Weights of a small image diffusion model.
Data: trained on aerial photos of the United States (SatlasPretrain), 101725 training examples, 5.5 epochs.
Rows from block 2, named by matrix and row number. Each number is 128 + 24 x the weight over its row's rms, rounded and kept within 0 to 255. All counts start at 0. After the name is the row's rms in percent of the matrix's.
# emb: conditioning projection (model.enc.1.0.emb.weight, 96x128), inputs 0-127
emb.13 084 [124 153  90 169 138 109 127 140 139 145  91 149 164 113 132  91 171 127  86 133 106 140 130 139 112 171 131 151 152  79 134 133 123 124  97 150 134  96 138 140  93 149 127 116 116 145 145 133 132 156 129 100 121 107 112 131 136 128 128 118 170 102 127  68 134 105 109  76 139 151 101 127 134 163 102 167 130 139 137 131 125 106 147 143 175 119 135 159 102  68 123 151 149 122 130 164 164 159 129 132 110 154 155  89 132 158  94 160 132 110 132  77 115 100 122 120 127  61  98 111 136 148 150 133 145 127 134 100]
emb.14 081 [114 147 107 161 143 122 113 120 135  86 131 143 121 107 116  87 131 119 101 125 145 110 160 130 144 130 120 108 107 151 107 178 136 144  99 120 100 163 120 118 146 150 180 146 105 153 173 126 146 101 122 114 158 142 174  99 132 134 170 148 111 103 131 153 133 122 153  68 141 155  65 148 122 142 118 117  87 147 154 142 170 141 100 154 102 140 118 153 155  61 153 158 118 133 118 133 150 125 117 169 130 148 145 154  90 108 103  90 159 150 125 106 148 144 131 147 132  88 152 122  95 141 128 155 139 122 114 115]
emb.15 086 [155 170 139 139 139 148 161 125 119 127 147 109 109 134 114 100  68 104 140 134  94 155 150 145 128 145 148 106 119 167 145  97 117  94 126 112 128 129 117 131 136 111 104 130  73 124  99 136 153 125 124 167 137 125 150 127 117 124 100 138  78 105 101 198 133 127 162 150 152 172  68 120 107 123 146 120 112 144 141 162 107 153 151 155  99 130 150 148 146 140  80 119 121 147 104 142 134 124 134 128 156  72 151 151 145  92 138 139 175 140 190 138 144 135 155 133 116 124 127 139  84 137 131 145 145 160 113 121]
emb.16 101 [ 90 128 161 132 130 162 157 146 196 123 123 110 160 129 120 138 110 128 132 110 100 123 145 146 110 153 118 124 172 114 177 134 137 136 158 123 139 124 140 152 177  83 145 138 158 118 120 119 148 151 148 129 102 115 127 157 169  92 135 138 103 135 154 139 124 141  66 118 107 105 157  96 108 150 166 116 155 143 105 134 157 129 119 137 148 144 164  95 162 170 132 163  83 113 134 129  77 144 147 122 129 159 159 127 150 146  99 130  78 123 132 117 148 117 159 136 112 165 139 142 110 116 129 167  77 121 115 139]
emb.17 086 [144 154 140 137 120 145 136 130 135 121 136 126 146 183 112 185 158 162 144 138 119  95 153 187 103 130 153 181 163 148 126 134 158 145 139 153 134 107 116 150  97 168 130 155 147 133 159 137 123 142 132 159 112 132 122 124 160 142 123 111 128 120 102 191 127 147 153 134 115  73 126 178 108  97 119  82 126 118 140  96 131 146 137 134 121 124 128  80 140 146 121 138 172 115 162 123 176 117 100 160 147 101  93 132 116 106 139 151 139 188 142 138 125 146 127 117 118 176 149 131 132 120 152 105 165 121 131 123]
emb.18 102 [ 90 117  90  95 123 144  82 106 157 163 105 157 114  95 126  96 110 126 193 142 132 112 158  99 164  59 107 150 174 108  92 130 127 166 170 127 129 110 113 120 148 108 157 123 114 121 107 142 125 115 126 124 127 158 140 116 134 143 116 140 127 134 120 104 135 141 120 157 113  73 158  88 116 148 152 130 131  82 105 137 157 101 120  87 133  95 121 133 136 135 103  91 133 126 145 106 129 127 117 145 119 165 151 102 109 162  97 134 105 180 115 167 114 143 128 142  83 137 103 154 159 129 139 138 146 134 121 137]
emb.19 134 [144 138 143 100 117  88  99 155  95 111 130  99 122 124 106 156 131 106 146 100  95  98  98 111 139 156 119  83 102 107 134 115  90 121 122 141 126 138 123 131  97 126 137 106 161 116 127 118 137 108 125 101 103  96 117 108  72 142 107  80 143 155 165 112 106 133 152 118 120 132 165 181 138 126 107 139 140 136 114 125 103 144  95  92 161 105 122 158 115 103 123 115 142 161 102 144  98 119 116  91 117 133 100 115 129 112 198  90 112 104  84  87 158 121 105 153 140 148 167 141 165 135 133  92  86 122 116 152]
emb.20 120 [105  82 149 118 127 143 130  77 125 147 143 113  92 147 128 111 138 118 102 141  96 171 107 128 101 118 148 164  73 126 111 134 169 130 116 121 115 144 112  91 130  88  96 114 157 114 116  84 102 134 109 117 102 105 133 153 145 107 133 146 149 116 105 149 118 113 142 134 126 146 144 193 148 141 125 157 128 124  99 132 126 100  92 158  93 112  99 104 126 114 130 121 103 106 143  91  94 128  97  90 108  84 125 150 170  97 139  92 124  95 131 187  78 130 125 107 149 131  94 108 129  96 117 141 145 158 142 127]
emb.21 113 [145 125 143 160 104 186 140 106  91 138 135 111 114 112 151 137 141  99  90 165 216 142 110 125 117 115 153 121  82 119 138 112 139 103 100 116 132 126 154 112 113 155 110 110 131 108 106 162 101 160 140 139 121 128 116 154 110 120 133 129 124 138 129 153 126 110  93 161 137 135 146  39 151 113 143 137 139 142 145  92  95 123 147 108 112 128 101 179 125 116 175 124 107 140 151 136 114 136 153 137  84 130 141 121  99 179 149 138 152 103 120 138 133 145 140 140 129 123 116 108 108 155 126 100 123  71  99 142]
emb.22 105 [151 129  98 145 115 117 119 159  93 103  98 147 134 139 135 166 132 164 125 152 156 126  91 100 134 103 112 139 139 132 113 160  92 131 137 128 163 100 129 145 147 154 116 140 119 155 152 134 109 133 117 156 146 122  89  73  79 123 153 131  95 141 164 140 160 130 116 158 104 122 128 185 149  76 103 111 154 106 140 133  98 136 187 151 167 137 123 113 100 144 117 103 173 146  77 129 141 137 115 116 112 146 104 125 134 103 124 194 122 106 120 131 104 180 136 140 130 118 126 113  79 139 106 115 109 111 148 119]
emb.23 077 [138 125 140  99 167  91 136 103 163 116 126 164 121 108 138 100 103 138 124  92 187 141 130 128 144 119 100 110 150  99 135 130 111 138 149 127 125 150 140 116 126 182 147 126 121 134 132 114 123  81 146 128 168 135 142 137 127  71 112 131 132  97 150  74 145 124  95 107 151 142  98  93 120 120 122  86 162 124 151 138 158 135 108 142  90 175 134  89 141 190 115 125 100 101 163 107 144 139 127 150 103 127 115 120 136 131 167 181 119 149 133 140 123 104 103 126 100 133 127 113 169  76 148 155 151 123 158 108]
emb.24 120 [160  93 155 158 117 172 138 127 127 130 166 143 100 133 146 149 103 137 150 151 218 126 137 123 133 157 139 121 177 159 153 144 129 152 127 135 137 126 126 131 138 163  97 155 148 142 130 158 124 129 111 125 160 146 130 145 109 155 137 147 174 121 138 143 122 137 118 159 142 128 131  53 116 130 139 116 112 119 138 132 162 159 144 117 177 115 114  74 101 123 146 111 147 164 148 145 155 112  75 113 121 121 164 147 128 109 103 111  74 150 142 180 126 114 161 117 119 160 107 149 156 128 128 137 121 136 135 151]
emb.25 137 [156 116 102 112 132  88 162 117  98 118 100 126 142 116 169 143 126 130 142 132 153 112 124 107 132  67 113  98 136  95  88 104  88  97 134 127 132 124 119 132 121  84 123 107 111 141 136  91 110 117 127 102 102 118 145 123  90 174 128  80 134 152 162 194 131 126 101 101 154  96 146 131 131 151 136 102 155  92  85 124 155 105 140 137 104 164  86 163 127 131 125 103 104  87  88 131 150 106 159 110 160 114 113  98 145 147  93 119 109 144 120 103 107 135 123 142  98 100 106 100 158 134 111 141 109 113 113 154]
emb.26 091 [150 159  82 108 138 157 109 164 171 139 127 140 121 150  75 101 176 132 108  89 146 132 105 103 126 175 143 119 128  98 122  90 122 152 149 128 133 114 143 115 110 144 180 121 141 139  84 140 126 135 148 121 140 111 125 109 119 129 110 144 119 110 136  79 116 129 115 154 100  75 137 129 118 138 154 160 122 130 112  92  90 138  92 146 161 111  96 166 164 162 105 168 160 132 129 124  98 121 145 155  98 172 146 129 151 165 141 130  83 142 128  98 125 142 137 150 104 152 128 117 139  79  96 116 152 128 102 140]
emb.27 087 [103 145 114 138 137 146 123 136 135 142 138 133 136 149 134  94 142 119 154  95 140 104 164 136 124 138 148 130  94 115 146 110 138 112 108  91 183 174 111 142 136 143 117 141 126 116  75 106 138 129 137 122  83 162 146 142 140  81 119 132 124 140 139  88 151 165 115 121 142 191 113 158 130 148 139 154  54 141 134  96 125 118 119 162  68  90 162 100 121 137 124 126 158 151 135 147 123 116 131 137 153 100 163 103 141 104 105  92 156 125 147 128 143 120  78 125 111 142 185  97 148 117 121 115 136 136  84 131]
emb.28 104 [ 92 151 176 150 148 103 108 112 125 112 161  91  74 109  82 147 120 115 122 129 132 144 143 110 138 160 116 161 114 135 101 133 163 135 111 133  92 118 169 103  98 146 136 171 158 139 130 128 169 170 128 125 153 112 122 122 145 110 160 133  69 126 136 158 122 116 161 183 120 154 121 137 166 123 108  98 168 140 155 138 190 131 135 160  91 127 150 101 151 118 156 140 101 139 138 118 105 115 162 155  91 117 106 109 129 111 177 123 154 157 131 163 134 138 131 167 126 136 136 132 114 119 138 116 141 116 126 100]
emb.29 123 [106 124 140 155 130 163 126 135 150 119 102 114 134 180 158 134 173 143 118 153  85 115 120 189 169 129 142  94 142 144 105 138 131 121 126 103 156 127 157 123 137 145 138 113 103 115 144 166 138 115  91 156 130 124 139 142 144 133 129 102 119 135 132 147 116 115 112 122  88 138  95   2 123 144 174 146 177 140 140 145 137 106 158  76 129 152 101 118 124 121 134 131  99 116 115 127 155 121 151 175 118 141 143 107 109 107 113 128 149 128 149  84 136 137 134 102 133 102 136 140 131 118 164 127 128 130 124 120]
emb.30 103 [125 149 133 179 173 143 129 155 151 156 125 146 117 125 103 174 162  82 107 122  82 158 109 121 126 132  86 122 137 112 130 134 156 126 127 121 116 125  80 168 132 161  82 124 129 132 163 152 114 113 121 142 147 108 114 111 172 121 119 158 136 111 102 186 124 137 139  90 131 119 125 157 125 109  94 152 130 152 178 156  96 114 145  89 139 142 119 150 146  87 128 125 137 133 163 122 105 162 133 109 136 102 129 143 163 124 117 161 123 164 113 126 144 163 184 135 118 124 125 134  65 136 134 144 146 122 161 101]
emb.31 070 [145 122 111 118 115 129 117  90 119 152 129 126 123 139 159 105 157 119 131 155 141 147 173 112  73 135 138 175  99 120 198 117 135 143 132 127  84  91 129 130 123  77  97 110 142 146 104 110 126 108 110 132 143 160 162 102 151 158 114 139 100  63 147 109 124 167 101 111 119 160 153 143 121 142 121 120 115 139 119 120 107 122 111 170 165 134 118 180 116 142 130 109 159 125 150 124  97 164  86 147 152 120 153 153  83 107 109 120 152 135 131 112 174 112 131 114 157 137 121 136 148 128 128 124 114 149  88  79]
emb.32 128 [112 114 106 112 132 103 141 143  88 145 107 159 165 133 106 135  83 129 148 152 139 135  93 119 107 105  99 115 111 128 110 158 103 142 131 149 114 118 139 134 127 158 102 155 155 130 152 121 115 118 117 139 124 139 121 119 140  88 106 134 126 134 107  45 124 107 165 113 138 144 110 223 130 132  85  99 115 125 172 138 128 131 140  96 161 132 176 131 116 131  63 115 135  98 130 134 144 107  86 130 134 153 103 122 123 132 149 150 153  80 133 140 131 107 113 117 145 125 139 144  73 156 126 143 118 124 175 139]
emb.33 102 [129 125 132  76 117  99 126  98 103  98 162 128 156 113 121  95 107 161  96 101 121 142 108 134 115  86 124  97 107 123 135 118 110 122 128 134 152 147  91 115 134  65 167 118  84 100 160 123 134 125 134 146 121 143 114 155  92 120 153 140 148 138 118 111 127 109 143 104 168 102 104 177 131 104 127 146  94 121  98 143 113 144 129 137  88 149 150  85 127 111 144 136 122 132  88 119 121 155 129  56 109  86  91 145 120 101 149 111 143  83 108 122 155 108 109 147 120  94 170 126 125 175 131 120 124 136 161 156]
emb.34 097 [111 104 122 114  94 118 135 135 137 109 130 106 150  91 130 147 124 108 125 113  81 105 127 156 141 114 145 159 158 187 147 151 143 107 132 161 119 121 146  87 150 119 144 100 114 100 125  88 118 163 157  93 116 111 132 153  99 129 108 121 141 174 105 128 146 127 154 129  95 111 139 113 116 121 122 173 114 110 118  99 102 123  79 176 124  93 131 116 114 173 166 155 120 114 118 135 130 153 151 154 154 142 137 156 145 148 145 137 117  95 123 133  47 128 113 122  99 175  76 110 155 138 140  90 139 132 100 129]
emb.35 068 [146 170 139 116 118  94  99  98 162 171  86 114 106 105 134  75 108 152 122  94 111 103 162 132 143 145 161 170 113 119 139  98 151 101 121 118  95 123 116 153 125 136 149  91 144 113 135 118 168 134 154 144 105 114 134  88 149 155 153 118 124 101 121 129 163 135 105 149 112 141 177 137 144  98 143 116 144 131  98 108 150 142 107 105 147  98 148 182 134  86 135 147  87 165 177  51 115 157 130 115 111 165 117 116 109 132 136 150 124 143 128 162 132 127 125 122 134 128 121 134 128  97  96 148 136 107 140 107]
emb.36 073 [ 88 101 160 135 148 164 135  91 136 136 153 102 149 109 142 125 132 140 169 185 142 116 182 157 143 131 123 105 136 127 108 130 114  98 124 114 129 128 100 135 155 107 116 105 117 144 187 101 135 126  89 121  95  82 156 128 142 115 118 166 115 125 163 123 143 136 142 160 126 107 153 131 128 137 111 102 109 116  96 145 144  88 149 133  90 110 142 120 105 108 128 115 129 159 163  92 147 114 176 153  78 178 144 120 109 138 117  98 140 117 134 140 104 119 110 117 118 164 114 120 169  82 175 119 119 176 133 109]
emb.37 087 [ 83 133 165 123 125 118 103 132 106 146 128 162 170 113 132 124  78 147 137 124 123 129 138 131 140 140 130 122 117 186 124 152 150  43 155 130 128 149 176 127 148 103 140  71 144 119 126 109 126 111 170 106 141 109 135 132 133 162 129 124 154 103 121 161 118 121 139 114 124 130  89 115 125 153 131  80 145 128  84 147 143 158 144 140 111  97  69 128 149 126 132 118 144 114 109 151 135 123 164 120 132 119 127 137 125 110 156 105 139 135 149 142 122 171  62 147 155 126 140 132 113 109 145 126 197 144 146  94]
emb.38 103 [154 141  81 149 146 160  67 186 135 141 137 105 127 121 141 121 137 137 110 101  77 163 107 152 125 124 124 130 143 128 120 106 109 105  88 142 150 110 149 138 133 150 145 160 115 156 131 160 128 132 115 147 128 120 124 179 121 117 100 108 121 164 160 124 123 140 122 121 126 148 160  99 118 125 135 128 104 138 115 101 155 116  90  77 150 155 141 100  87 123  82 115 150 125  83 102 158 132  43 124 141 177 125 124 141 122 102 144 177 107 128 140 149 135 138 110 158 121 101 139 138 151 110 122 128 140 117 169]
emb.39 107 [106 119 103 106  99 132 143 140 151  98  96 159 109 130 115 131 128 103 129  93 111 127 112 115  95  95 126 124  94 107 104 128 113 146 130 107 135 107  81 115 114 121 106 163 143 111 123 110  90 170 103 132 143  98 150 128 112 155 118  87 119 172 147 125  89 127 108 140 133 140 120 132  75 153 152 108 198 107 129 115 128 143 128  91 152  99 150 130 125 140 140 136 135 118 105 132 102 104  79 113 126 137  91 110 113  99 157  94 148 103  89 105 100  88 101  99 121 112  87 135 140 158  68 160 158 116 116 161]
emb.40 082 [139 187 138 127 159 110 119 122  91 133 134  71 163 112 143 164  71 132 120 135 124 118 141 111  90 142 142 134 110 109 132 165 151 143 149 138 122 146  76 138 155 131  94 128 107 120 152 138 122 114 156 143 126 141 145  91 121 124 120 170  88  53 147 136 110 124  93 155 173 126 121 179 131  88  80 193 101 124 108 136  86 107 127 116 131 136  99 148 117 149 114 137 163 124 136 102 122 130 126 137 173 116 117 129 121 157 154 138 143 109 134 141  89 129 126 156 125 150 104 161 145 127 131 114 124 109 133 125]
emb.41 112 [188 113 144 102 128 109 161 120 106  77  94 153 151 112 130 147 117 100 101 115 175 125  52 143 137 128 111 145 122 135 137 138  82 146 124 161 156  83 155 114 147 163 111 167 169 124 130 143 127 132 110 130 136 131 112 154 159 134 136 140 129 121 126 134 133 114  67 136 171 104 127  98 140 106 108 116 149 135 111 108 114 118 119 150  77 116 122 144 115 118  95 121 117 115  81 152 107 129 161 181 112 132 134 115 110 141 118 130 107 115  84 101 157 117 142 135 100  92 144 115  97 170 101 117 136 154 112 122]
emb.42 109 [ 86 143  86 133 116 143 141 106 140 132 124 170 114 149 144 125 202 105 113 157 148 109 110 109 146 106 134 130 114 100 134 117 116 151 112 141 138 148 162 120  92 147 148 104  93 138 125 123 140 119 124 116 114 115 164 126 113 131 157 158 134 123 118 140 142 122 113 108  78 162 131 111 149 147 132 119  92  92 109 133 169 139 179 130 159 101 151 126 138 118 135 135  91 167 105 139 126 152 189 132 110  84 141 160 115 103  42 153 117 153 115 137 138 103 143 107 133 144 137 122 117 121 160 126  94 152  92  87]
emb.43 104 [ 94 135 164 162 146 155 148 129 194 161 131 124 117 148 149 128 166 128  81 148 173 127 149 113 152 131 158 130 145 116 132 103 121 146 137  75 141 154 113 131 138 113 108 131 104 138 118 139 128 124 160 145 126 157  64 128 128 136 152 113 148  92  87 131 133 163 129 115 159 101 137  68 149 154 163 141 100 114 104 115 125 143 157 165 141 119 106 162 131 149 152 153 119 130 191 114 131 142 158 142 131 104 156 118 135 123  72 105 100 158 147 150 127 145 145 118 131  72 135 129 118 122 147 163 132 106 127 123]
emb.44 110 [169 128 134 132 117 132 132 141 110 163 172 154  90 152 100 116 126 154 117  97 127 164  83 154 141 121 135 117 109  88 122 160 174 102 120 127  90 152  94 124  92 103 123 114  80 153 149 126 142 100 115 139 137 117 139 111 107  85 123 151 144 142 123 124 133 129 164 129 100 129  77 182 141 110 102 154 147 162 170  98 107 126 115 143 126 148 160 101 120  99 148 147 124 142 126 167 124 131 133 111 141 101  94 152 109 146 156 170 183 159 148 114 156 170 129 150 151 110 137 106 108 134  97 124 142 115 164 107]
emb.45 077 [ 88 109 143 101  93  81 111 133 103 118 111 111 132 132 140 123 112  99 160 140 107 142 191 165 131 153 101 128  90 169 129  88 152 111 123 117 105 112 157 103 142 165 160 102 174  80 105 155  96 133 146 121 114 136 147 167 134 126 153 153 131 159  97  98 154 159 140 135 100 155 126 110  99 133 141 162 122 153 139 137 131 115 113 122 109 121 114 129 114 146 138 117 124 124 147  85 124 131 130  74 126 142 171 137 138 165 162 129 123 149 157 117 122 138 124 121 140 169 145 154 124 102 166 133  57 114 129  98]
emb.46 079 [121 147 113 108 122 108 144  98 110 119 130  96 142  92 141 123 115 128 168 124 126 126 180 132 153 175  91 107 191 101 135 114 139 164 157 134 114 152 149 126 144  79 134 130 152 131 124 101 167 166 120 100 119 137 162  97 132 124 110 116 112 115 121 101 125 108 106 147 126 114 107 116 121 114 130 120 182 133 150 110 111 124 121 137 158 142 145 127 169 105 137 113 117 100 162 139 159 110 132 130 139 149 116 120 143 154 207 134  60  95 151 111 100 132 135 134  74 151 141 111 156  82 144 104 131 107 144 159]
emb.47 112 [157  95 136 144 125  99 136 107 137 116 124 127  95 134  76 115 120 141 152 147  79 123 156  82 100 132 146 153 158 182 162 140 124 162 133 128 125 114 114 146 123 145 164 137 144 112 105 126 152 116 144 171 134 188  80 114 133 125  98 100 126 144 126 127 140 121 159 115 115 117 184 192 126 116 137 114  84 138 182 186 137 144 114 125 123 156 122 114 159 157 134 133 125 126 176 150  97 121  79 116 134 125 139 115 169 151 119 139 103 116 131 134 165  87 156 132 126 150 139 125 129 157 122 122 118 122 136 144]
emb.48 102 [131 149 133 108 144 146  90 157 125 123 119  92 102 141 135 134 147 131 138  90  81 128 121 146  94 134 142 153 132 148 125 123 149 109 114 133 121 102 152 113 112 158 136 103 119 111 132 125 148 127  82 177 124 122 138 122 151 179 127 123 123 108 184 119 127 132 143 131  95 105 227 144 118 118  85 142 167 138 144 124 138 151 119 134 131 120 187 121 148 127 182 137 135 124 101 119  95 156 104 104 114 142  80 125 112 141  57 136 168 102 143 116 137 127 112 153 109 159 164 130 138 138 126 100 108 110 129 138]
emb.49 087 [116 126 133 128 137 114 113 132  93 127 102 149 129 127 118 103  87 115 135  85 127 135 121 157 138 157 124 100 131 119  97 132 114 125 118 121 127 142  88 129 153 172 124 129 111 127 133 143 153 112 131 118 166 100 159 149 110 145 137 141 137 102 114 148 136 140 127 166 177 129 101  45 144 122 131  92 130 148 173 114 153 153 144  71 128 153 139 115 118 187  86 137 153 105 113  88 121 143  64 127 105 119 143 101 133  93 152 135 165 102 124  80 122 137 125 111 110 180 149 113 130 131 121 109 136 168 164  98]
emb.50 102 [212 120  82 111 133 112 117 131 116 105 116 141 140 130  99 102 128 160 150 119  73 146 139 120 169 126 115 121 146 191  99 119 118 150 132 147 122 102 142 137 113 148 172 106 158 126 141 129 119 130 163 117 111 170 132 119 132 146 135 134 137 160 136 101 139 129 166 131 138 129 133 110 129 118 143 167 141 111 146 113 120  99 136  54 123 114 113 113 127 118 138  91 167 122 158 140 113 117 118 160  87 156 165 122 139 147 158 141 125 145  99  93 169  96  73 119 159  99 140 131 119 103 118 118 110 119 172 147]
emb.51 095 [112 149  65 113 160 127 183 146 140  58 142 150 103 162 138  95 120 143 129  89 151 120 135 106 125 119 107 137 151 156 126 132 107 100 127 133 147 151 112 120 134 119 103 155  90 167  93 115 147  98 120 139 149 163 165 100 121 159 122 127  78 100 181 169 154 137  93 147 116 126 114 163 113 130  92 118 109 154 101 109 159 110 150 163  73 130 173 121 151 114  96 123  95 136 119 155 142 115 148 143 134 128 125 141 157  93 135 151 121 125 145 107 140 130 133 141 104 172 135 143 147 138 109 119 110 144 127 129]
emb.52 104 [139 114 163 151 131 140 132 130 170 194 141 139  97 118  99 139 162  99 123 173 118 132 125 127 137 117 149 150 119  79 140 129 158 145 118  94 151 108 113 140 129 153 108 144 144 141 123 115 117 101 119 162 123  65  87 141 110 128 117 118 144 148 112 130 106 134 158 121 126 138 132 141 137 111 133 132 111 113 134 128 115 172 108 158 146 135 132 149 127 181 129 108 159 132 109  81 108 130 140  89 129 155 123 169 109  98 130 128 104  99 149 180 143 146 154 110 112 103 109  87 104 124 188 176 171 125 112  75]
emb.53 058 [ 76  91 103 118 127 118  70 127 111 152  92 120 160 141 150 127  87 168 119 103 149 112 138 147  83 134 121  92 119 115 152 136  72  94 153 117 114 137 144 163 152 129 139 154  98 130 167 156 126 121 118 128 143  96 165 172 152  99 109 126  71 126 124 142 138  98 128 164 163 135 121 135 126 133 121 113 144 126 112 166  91 131 131 167 120 131  91 110 131 151 160 149 152 137 102 136 116 162 151 146 150 148 122 138 140 149 199 109 153 117 138  87 128 126 127 140 113 111 136 154 150 153 161 149 119 149 121 148]
emb.54 121 [156 142 172 131 115 148 126 109 100 160 135 135 114 117 152 170 133  96  83 135 135 139 118 146 128 106 133  93  96 134 118 130 171 160 111 113  88  84 114 150 132 103  94 146 135 144  89 139 121 170 109 121 116 109 115 145 106 106 129  96 129 140 116 147 119  95 147 117 119 173 114 142  88 144 105 107  94 122 132 132 138 107 130 123 116 101 101 141 124 103  44  95 102 132 140 129 123 129 123 115 122 159 121 119  92 206  78 131 150 161 103 146 118 135 120 108 143  90 113 125 110 128  94 159 103 115  97 150]
emb.55 124 [166 115 142 162 115 147 150 115 151  91 130 149 142 116 116 119 175 133 119 144 193 111 155 129 141 162 116 150 162 124 153 122 142 126 140 136 165 134 155 109 103  87 125  98 121 122 123 141 131 174 138  87 108 132  95 115 141 138 162 141 162 110  90 119 117 161 136  89 151 123 123  67 146 147 141 147 100 124 123  91 135 146  83 130 110 145  86 143 149  75 154 116 116 103 152 139 178 131 132  97 130 129 154 111 101 110  79  95 117 153 146 150 103 159 115 137 104 142  95 132  95 148 147 102 138 141 106 131]
emb.56 113 [ 75 133 121  97 128 133 125 139 118 132 114 124 164 129 110 164 111 131 120 168 125 118  85 131 149 117 153 153 101  72 104 170 106 158 143 117 111 152 142 107 103 107 111 162 110 127 157 123 110 110 115 131 101 166 138 107 114  71 132 123 134 158 123 119 110 123 102 124  85  76  58 156 133 115 130 138 102  98 111 164 128  93 148 122 170 142 115 140  88 117 171 138 127 143 152 146 119 116 157 131 169  96 111 118 167  98 155 161 104 141 111 151 147  96 128 112 153 119  86 137 100 101 132 126 128 125 126 144]
emb.57 071 [ 92  96 141 159 130  94  94 138 112 126 139  75 150  93 106 132  86 157 156 101 138 105 113 143 123 112 123 103 110 143 160 138 107 125 120 142 159 166 119 126 170 107 155 163 154 107 128 102 134 118 145  88 175 103 109 146  77 116  86 121 148 118 147 147 127 127 144 149 105 121 118 148 138 118  91 117 164 123 134 118 131 139 167 146 169 123 121 123 109 108 113 152  98 119 143 136 169 131 149 158 150 118 138 134 193 136 181 155  95 115 141  81  98 135 168 142 127 151 150 134 182 128 119 106 130 122 128 130]
emb.58 081 [133 135 104 140 134 108 170 123 106 131 154 110 127 108 103 140 138 128 123 138 121 143 107  93  84 158 127 129 120 121 158  70 128 129 117 127 129 107 101 138 137 104 118 112 137 106 119 168 129 109 143 156 137 122 180 106 159  96 155 137 125 175 124 118 134 141  54 134 151 187 169 185 135 146 167 144 114 133 123 143 110 113 149 140 128 117 160  97 131 121 126 124 185 131 120 138 148 114 141 185 132 111 128 140 114 116 162 117 157 130 102 174 114 116 139 153 149 101 138 115 149 159 103 147 172  87 165 106]
emb.59 087 [105 117 133 118 123 114 101 112 181 122 125 129 124 123 175  95  92 130 147 155 103 141 192  99 125 131 134 163 141 128 145 108 124  86 127 122 125 157 141 138 134 180 161  88 165 113 152  99 122 153 181 130 140 149 116 146 152 134 113 140 118 129 104  89 135 138 136 111 174 114 105  99 148 115 146 102 168 173 115 161 107 127 110 145  99 112 141 151 153 150 150 147  74 160 110 120 109 118 114 127 115  71 154 139  91 123 153  85  91 120 129 101 117 130 135 148 120 128 124 136 164  94 141 113 108 159 130 108]
emb.60 114 [108 164  86 139 116 109 134 109 181  99 140 105 112 145 155 120 134 165 125 125 159 112 166 118  99  88  98 115 104  91 156 113  91 122 115  83 150 101 121 141 168 105  68  89 109 148 134 129  91 136 150 109 105 131  88 134 153 105 157 148 114  82 123 112 118 138 120  97 144 131  67 178 137 112 158 152 109 102 127 130 105 121 129 136 127  96 126 142 128 129 118 118  89 121 148 123 123  96 139 121 109  63 134 119 115 129 121 111 146 142 125  99 164 130 183 116 115 117 150 120  96 124 130 120  89 120 123 125]
emb.61 078 [ 88 103 127 138  96 140 124 130 110 138 194 116 123 143 110 129 136 128 142 123 145 122 149 141 131 149 114  87 175 154 113 151 133 145 168 123 130 154 177 118 166 150 123 165 140 134 138 135 155 126 155 138 162 107 119 143  45 160 130 135 120  71 139 157 125 153 143 174 120 131 137  70 147 116 169 116 103 149 142 150 139 147 158  89 112 135  85 131 150 129 133 158 122 121 142  84 146 124  92 117 114 118 132 103 175 122 133 102 135 135 148 169 116 125 122 131 130 173  99 129 115 160 115 130 143 158 138 146]
emb.62 096 [156 130 120 120 121 124 172 121  87 123 101 128 119 128 153 146 133 132  99 134 139 139  73 137 134  97 186 144  99 105 158 105 111  85 119 146  81 123 110 141 116 146 120 147 159 128  89 146 131 113 148 149 155 140 111 127 128 123 112 110 159 110  85  91 121 118  82 128 120 161 128 173  96 136  67 124 141 127 141 111 136 111  88 156 124 160 135  67 127 118 132 112 136 145  97 116 111 143 138 163 160  72 133 125  94 101 193 138  92 102 149 141 104 154 116 137 108 116 116 131 111 139 100 115 132 137 134 105]
emb.63 117 [145 104 164 128 155 117 149 106 162 150 104  94 156 142 104 125 129 115 113 114 127 122 147 110  86 130 161 153 164 140  84 114 196 121 115 123 149 137 135 136 113 127 149  53 113 106 130 115 104 114 115 120  82  70 121 142 114 111 125 131 135 130 123 128 141 111 116 108 182  88 176 118 120 115 148 133 153 104 104 136 126 100 126 106 102 103 161 149 128 127 139 129 126  86 136 162  88 114 106 146 140 152 163 157 129 169 148 162 130 159 122 144 109 112 121 119 145  71 116  87 147 144 126 141 107 162 152 128]
emb.64 098 [107 139 141 116 134 126 152 112 138 133 113 102 144  86 120 147 131 124  93 145 169 122  97 141  99 138 115 169  91  67 181 117  87 144 109 113 136 127 108 122 135  70 113 145 148 109  89 183 161 120 144 143 117 135 140 141 141 143 118 139 115 133 129  94 120 131 124  74  84 156 152 108 157 154 164 137 130 130 116  91 150  97 129  92 151 135 103  89 145 161 119 132 127 122 128 144 124 127 171  92 135 144 118 124 138 105  91 165 158 108 105  98 110 158 135 105 142 108 149 127 143  89 133 140 154 107 131  73]
emb.65 098 [ 81 136 104 122 120 144 119 146 126 105 119 171 131 125 157 123 147 128 129 163 127  83 162  90 162 123 136 128 107 164 138 125 142 143 145 144  99 163 127 131 136 125 165 128 180 103 102 131 138  93 152 114  91 104 145  99 168 138 124 138  87 143 150  88 115 115 137 148 124 123 106  89 122 109 148 150  88 136 145 122 152 176  87 136 156 120 108 115 117 154 118 125 134 110 159 143 118 144 180 112  55 141 126 174 107  96 136 125 119 164 113 154 118 125  84 107  96 155 123 155 143 114 159 106 161 129 115 152]
emb.66 123 [134 142 126 134 125  95  84 146  77 146 115 143 116 153 154 168 138  91 178 134  78 132 111 106 131 102 133 128 137 108 145 137 118  83 118 114 149 120 104  95 107 155 126 125 122 125 148 107 119 135 118 144 145 143 148 145  92 115 109  98 103 175 150 171 110 122 141  80 104 133 141 213 122 136  90 106 152 132 128 113 115 112 123 153 138 119 139 138 138  85  87 111 132 140 103 152 136  98 101 151 142 103 104  90  94 123 167 147 134  77 146 121 135 142  91 123 120 100 117 113 146 120  95 110 124 141  83 144]
emb.67 106 [170 145 115  99 154 138 139 127 149 156 112 149 148 154  84 122 116 158 121 145  82 122 120 147 158 185 138 124  93 177 108 157 126 157 155 148 146 165 116 133 149 159 129 141 120 123 134 133 138 180 127 134 147 135 129 112 157 123 129 135 147 126  87 142 111 104 146 155 138 103 117  99 113 177  84 148 133 138 141 142 109 117 174 126 106 164 112 122 133 144 149 144 178 132 146 155 109 123 118 113 148 152  95 136 126 123  93 115 119 131 162 108 157  99 111 150 153 162 167 149  95 163 150 169 153  88 173 106]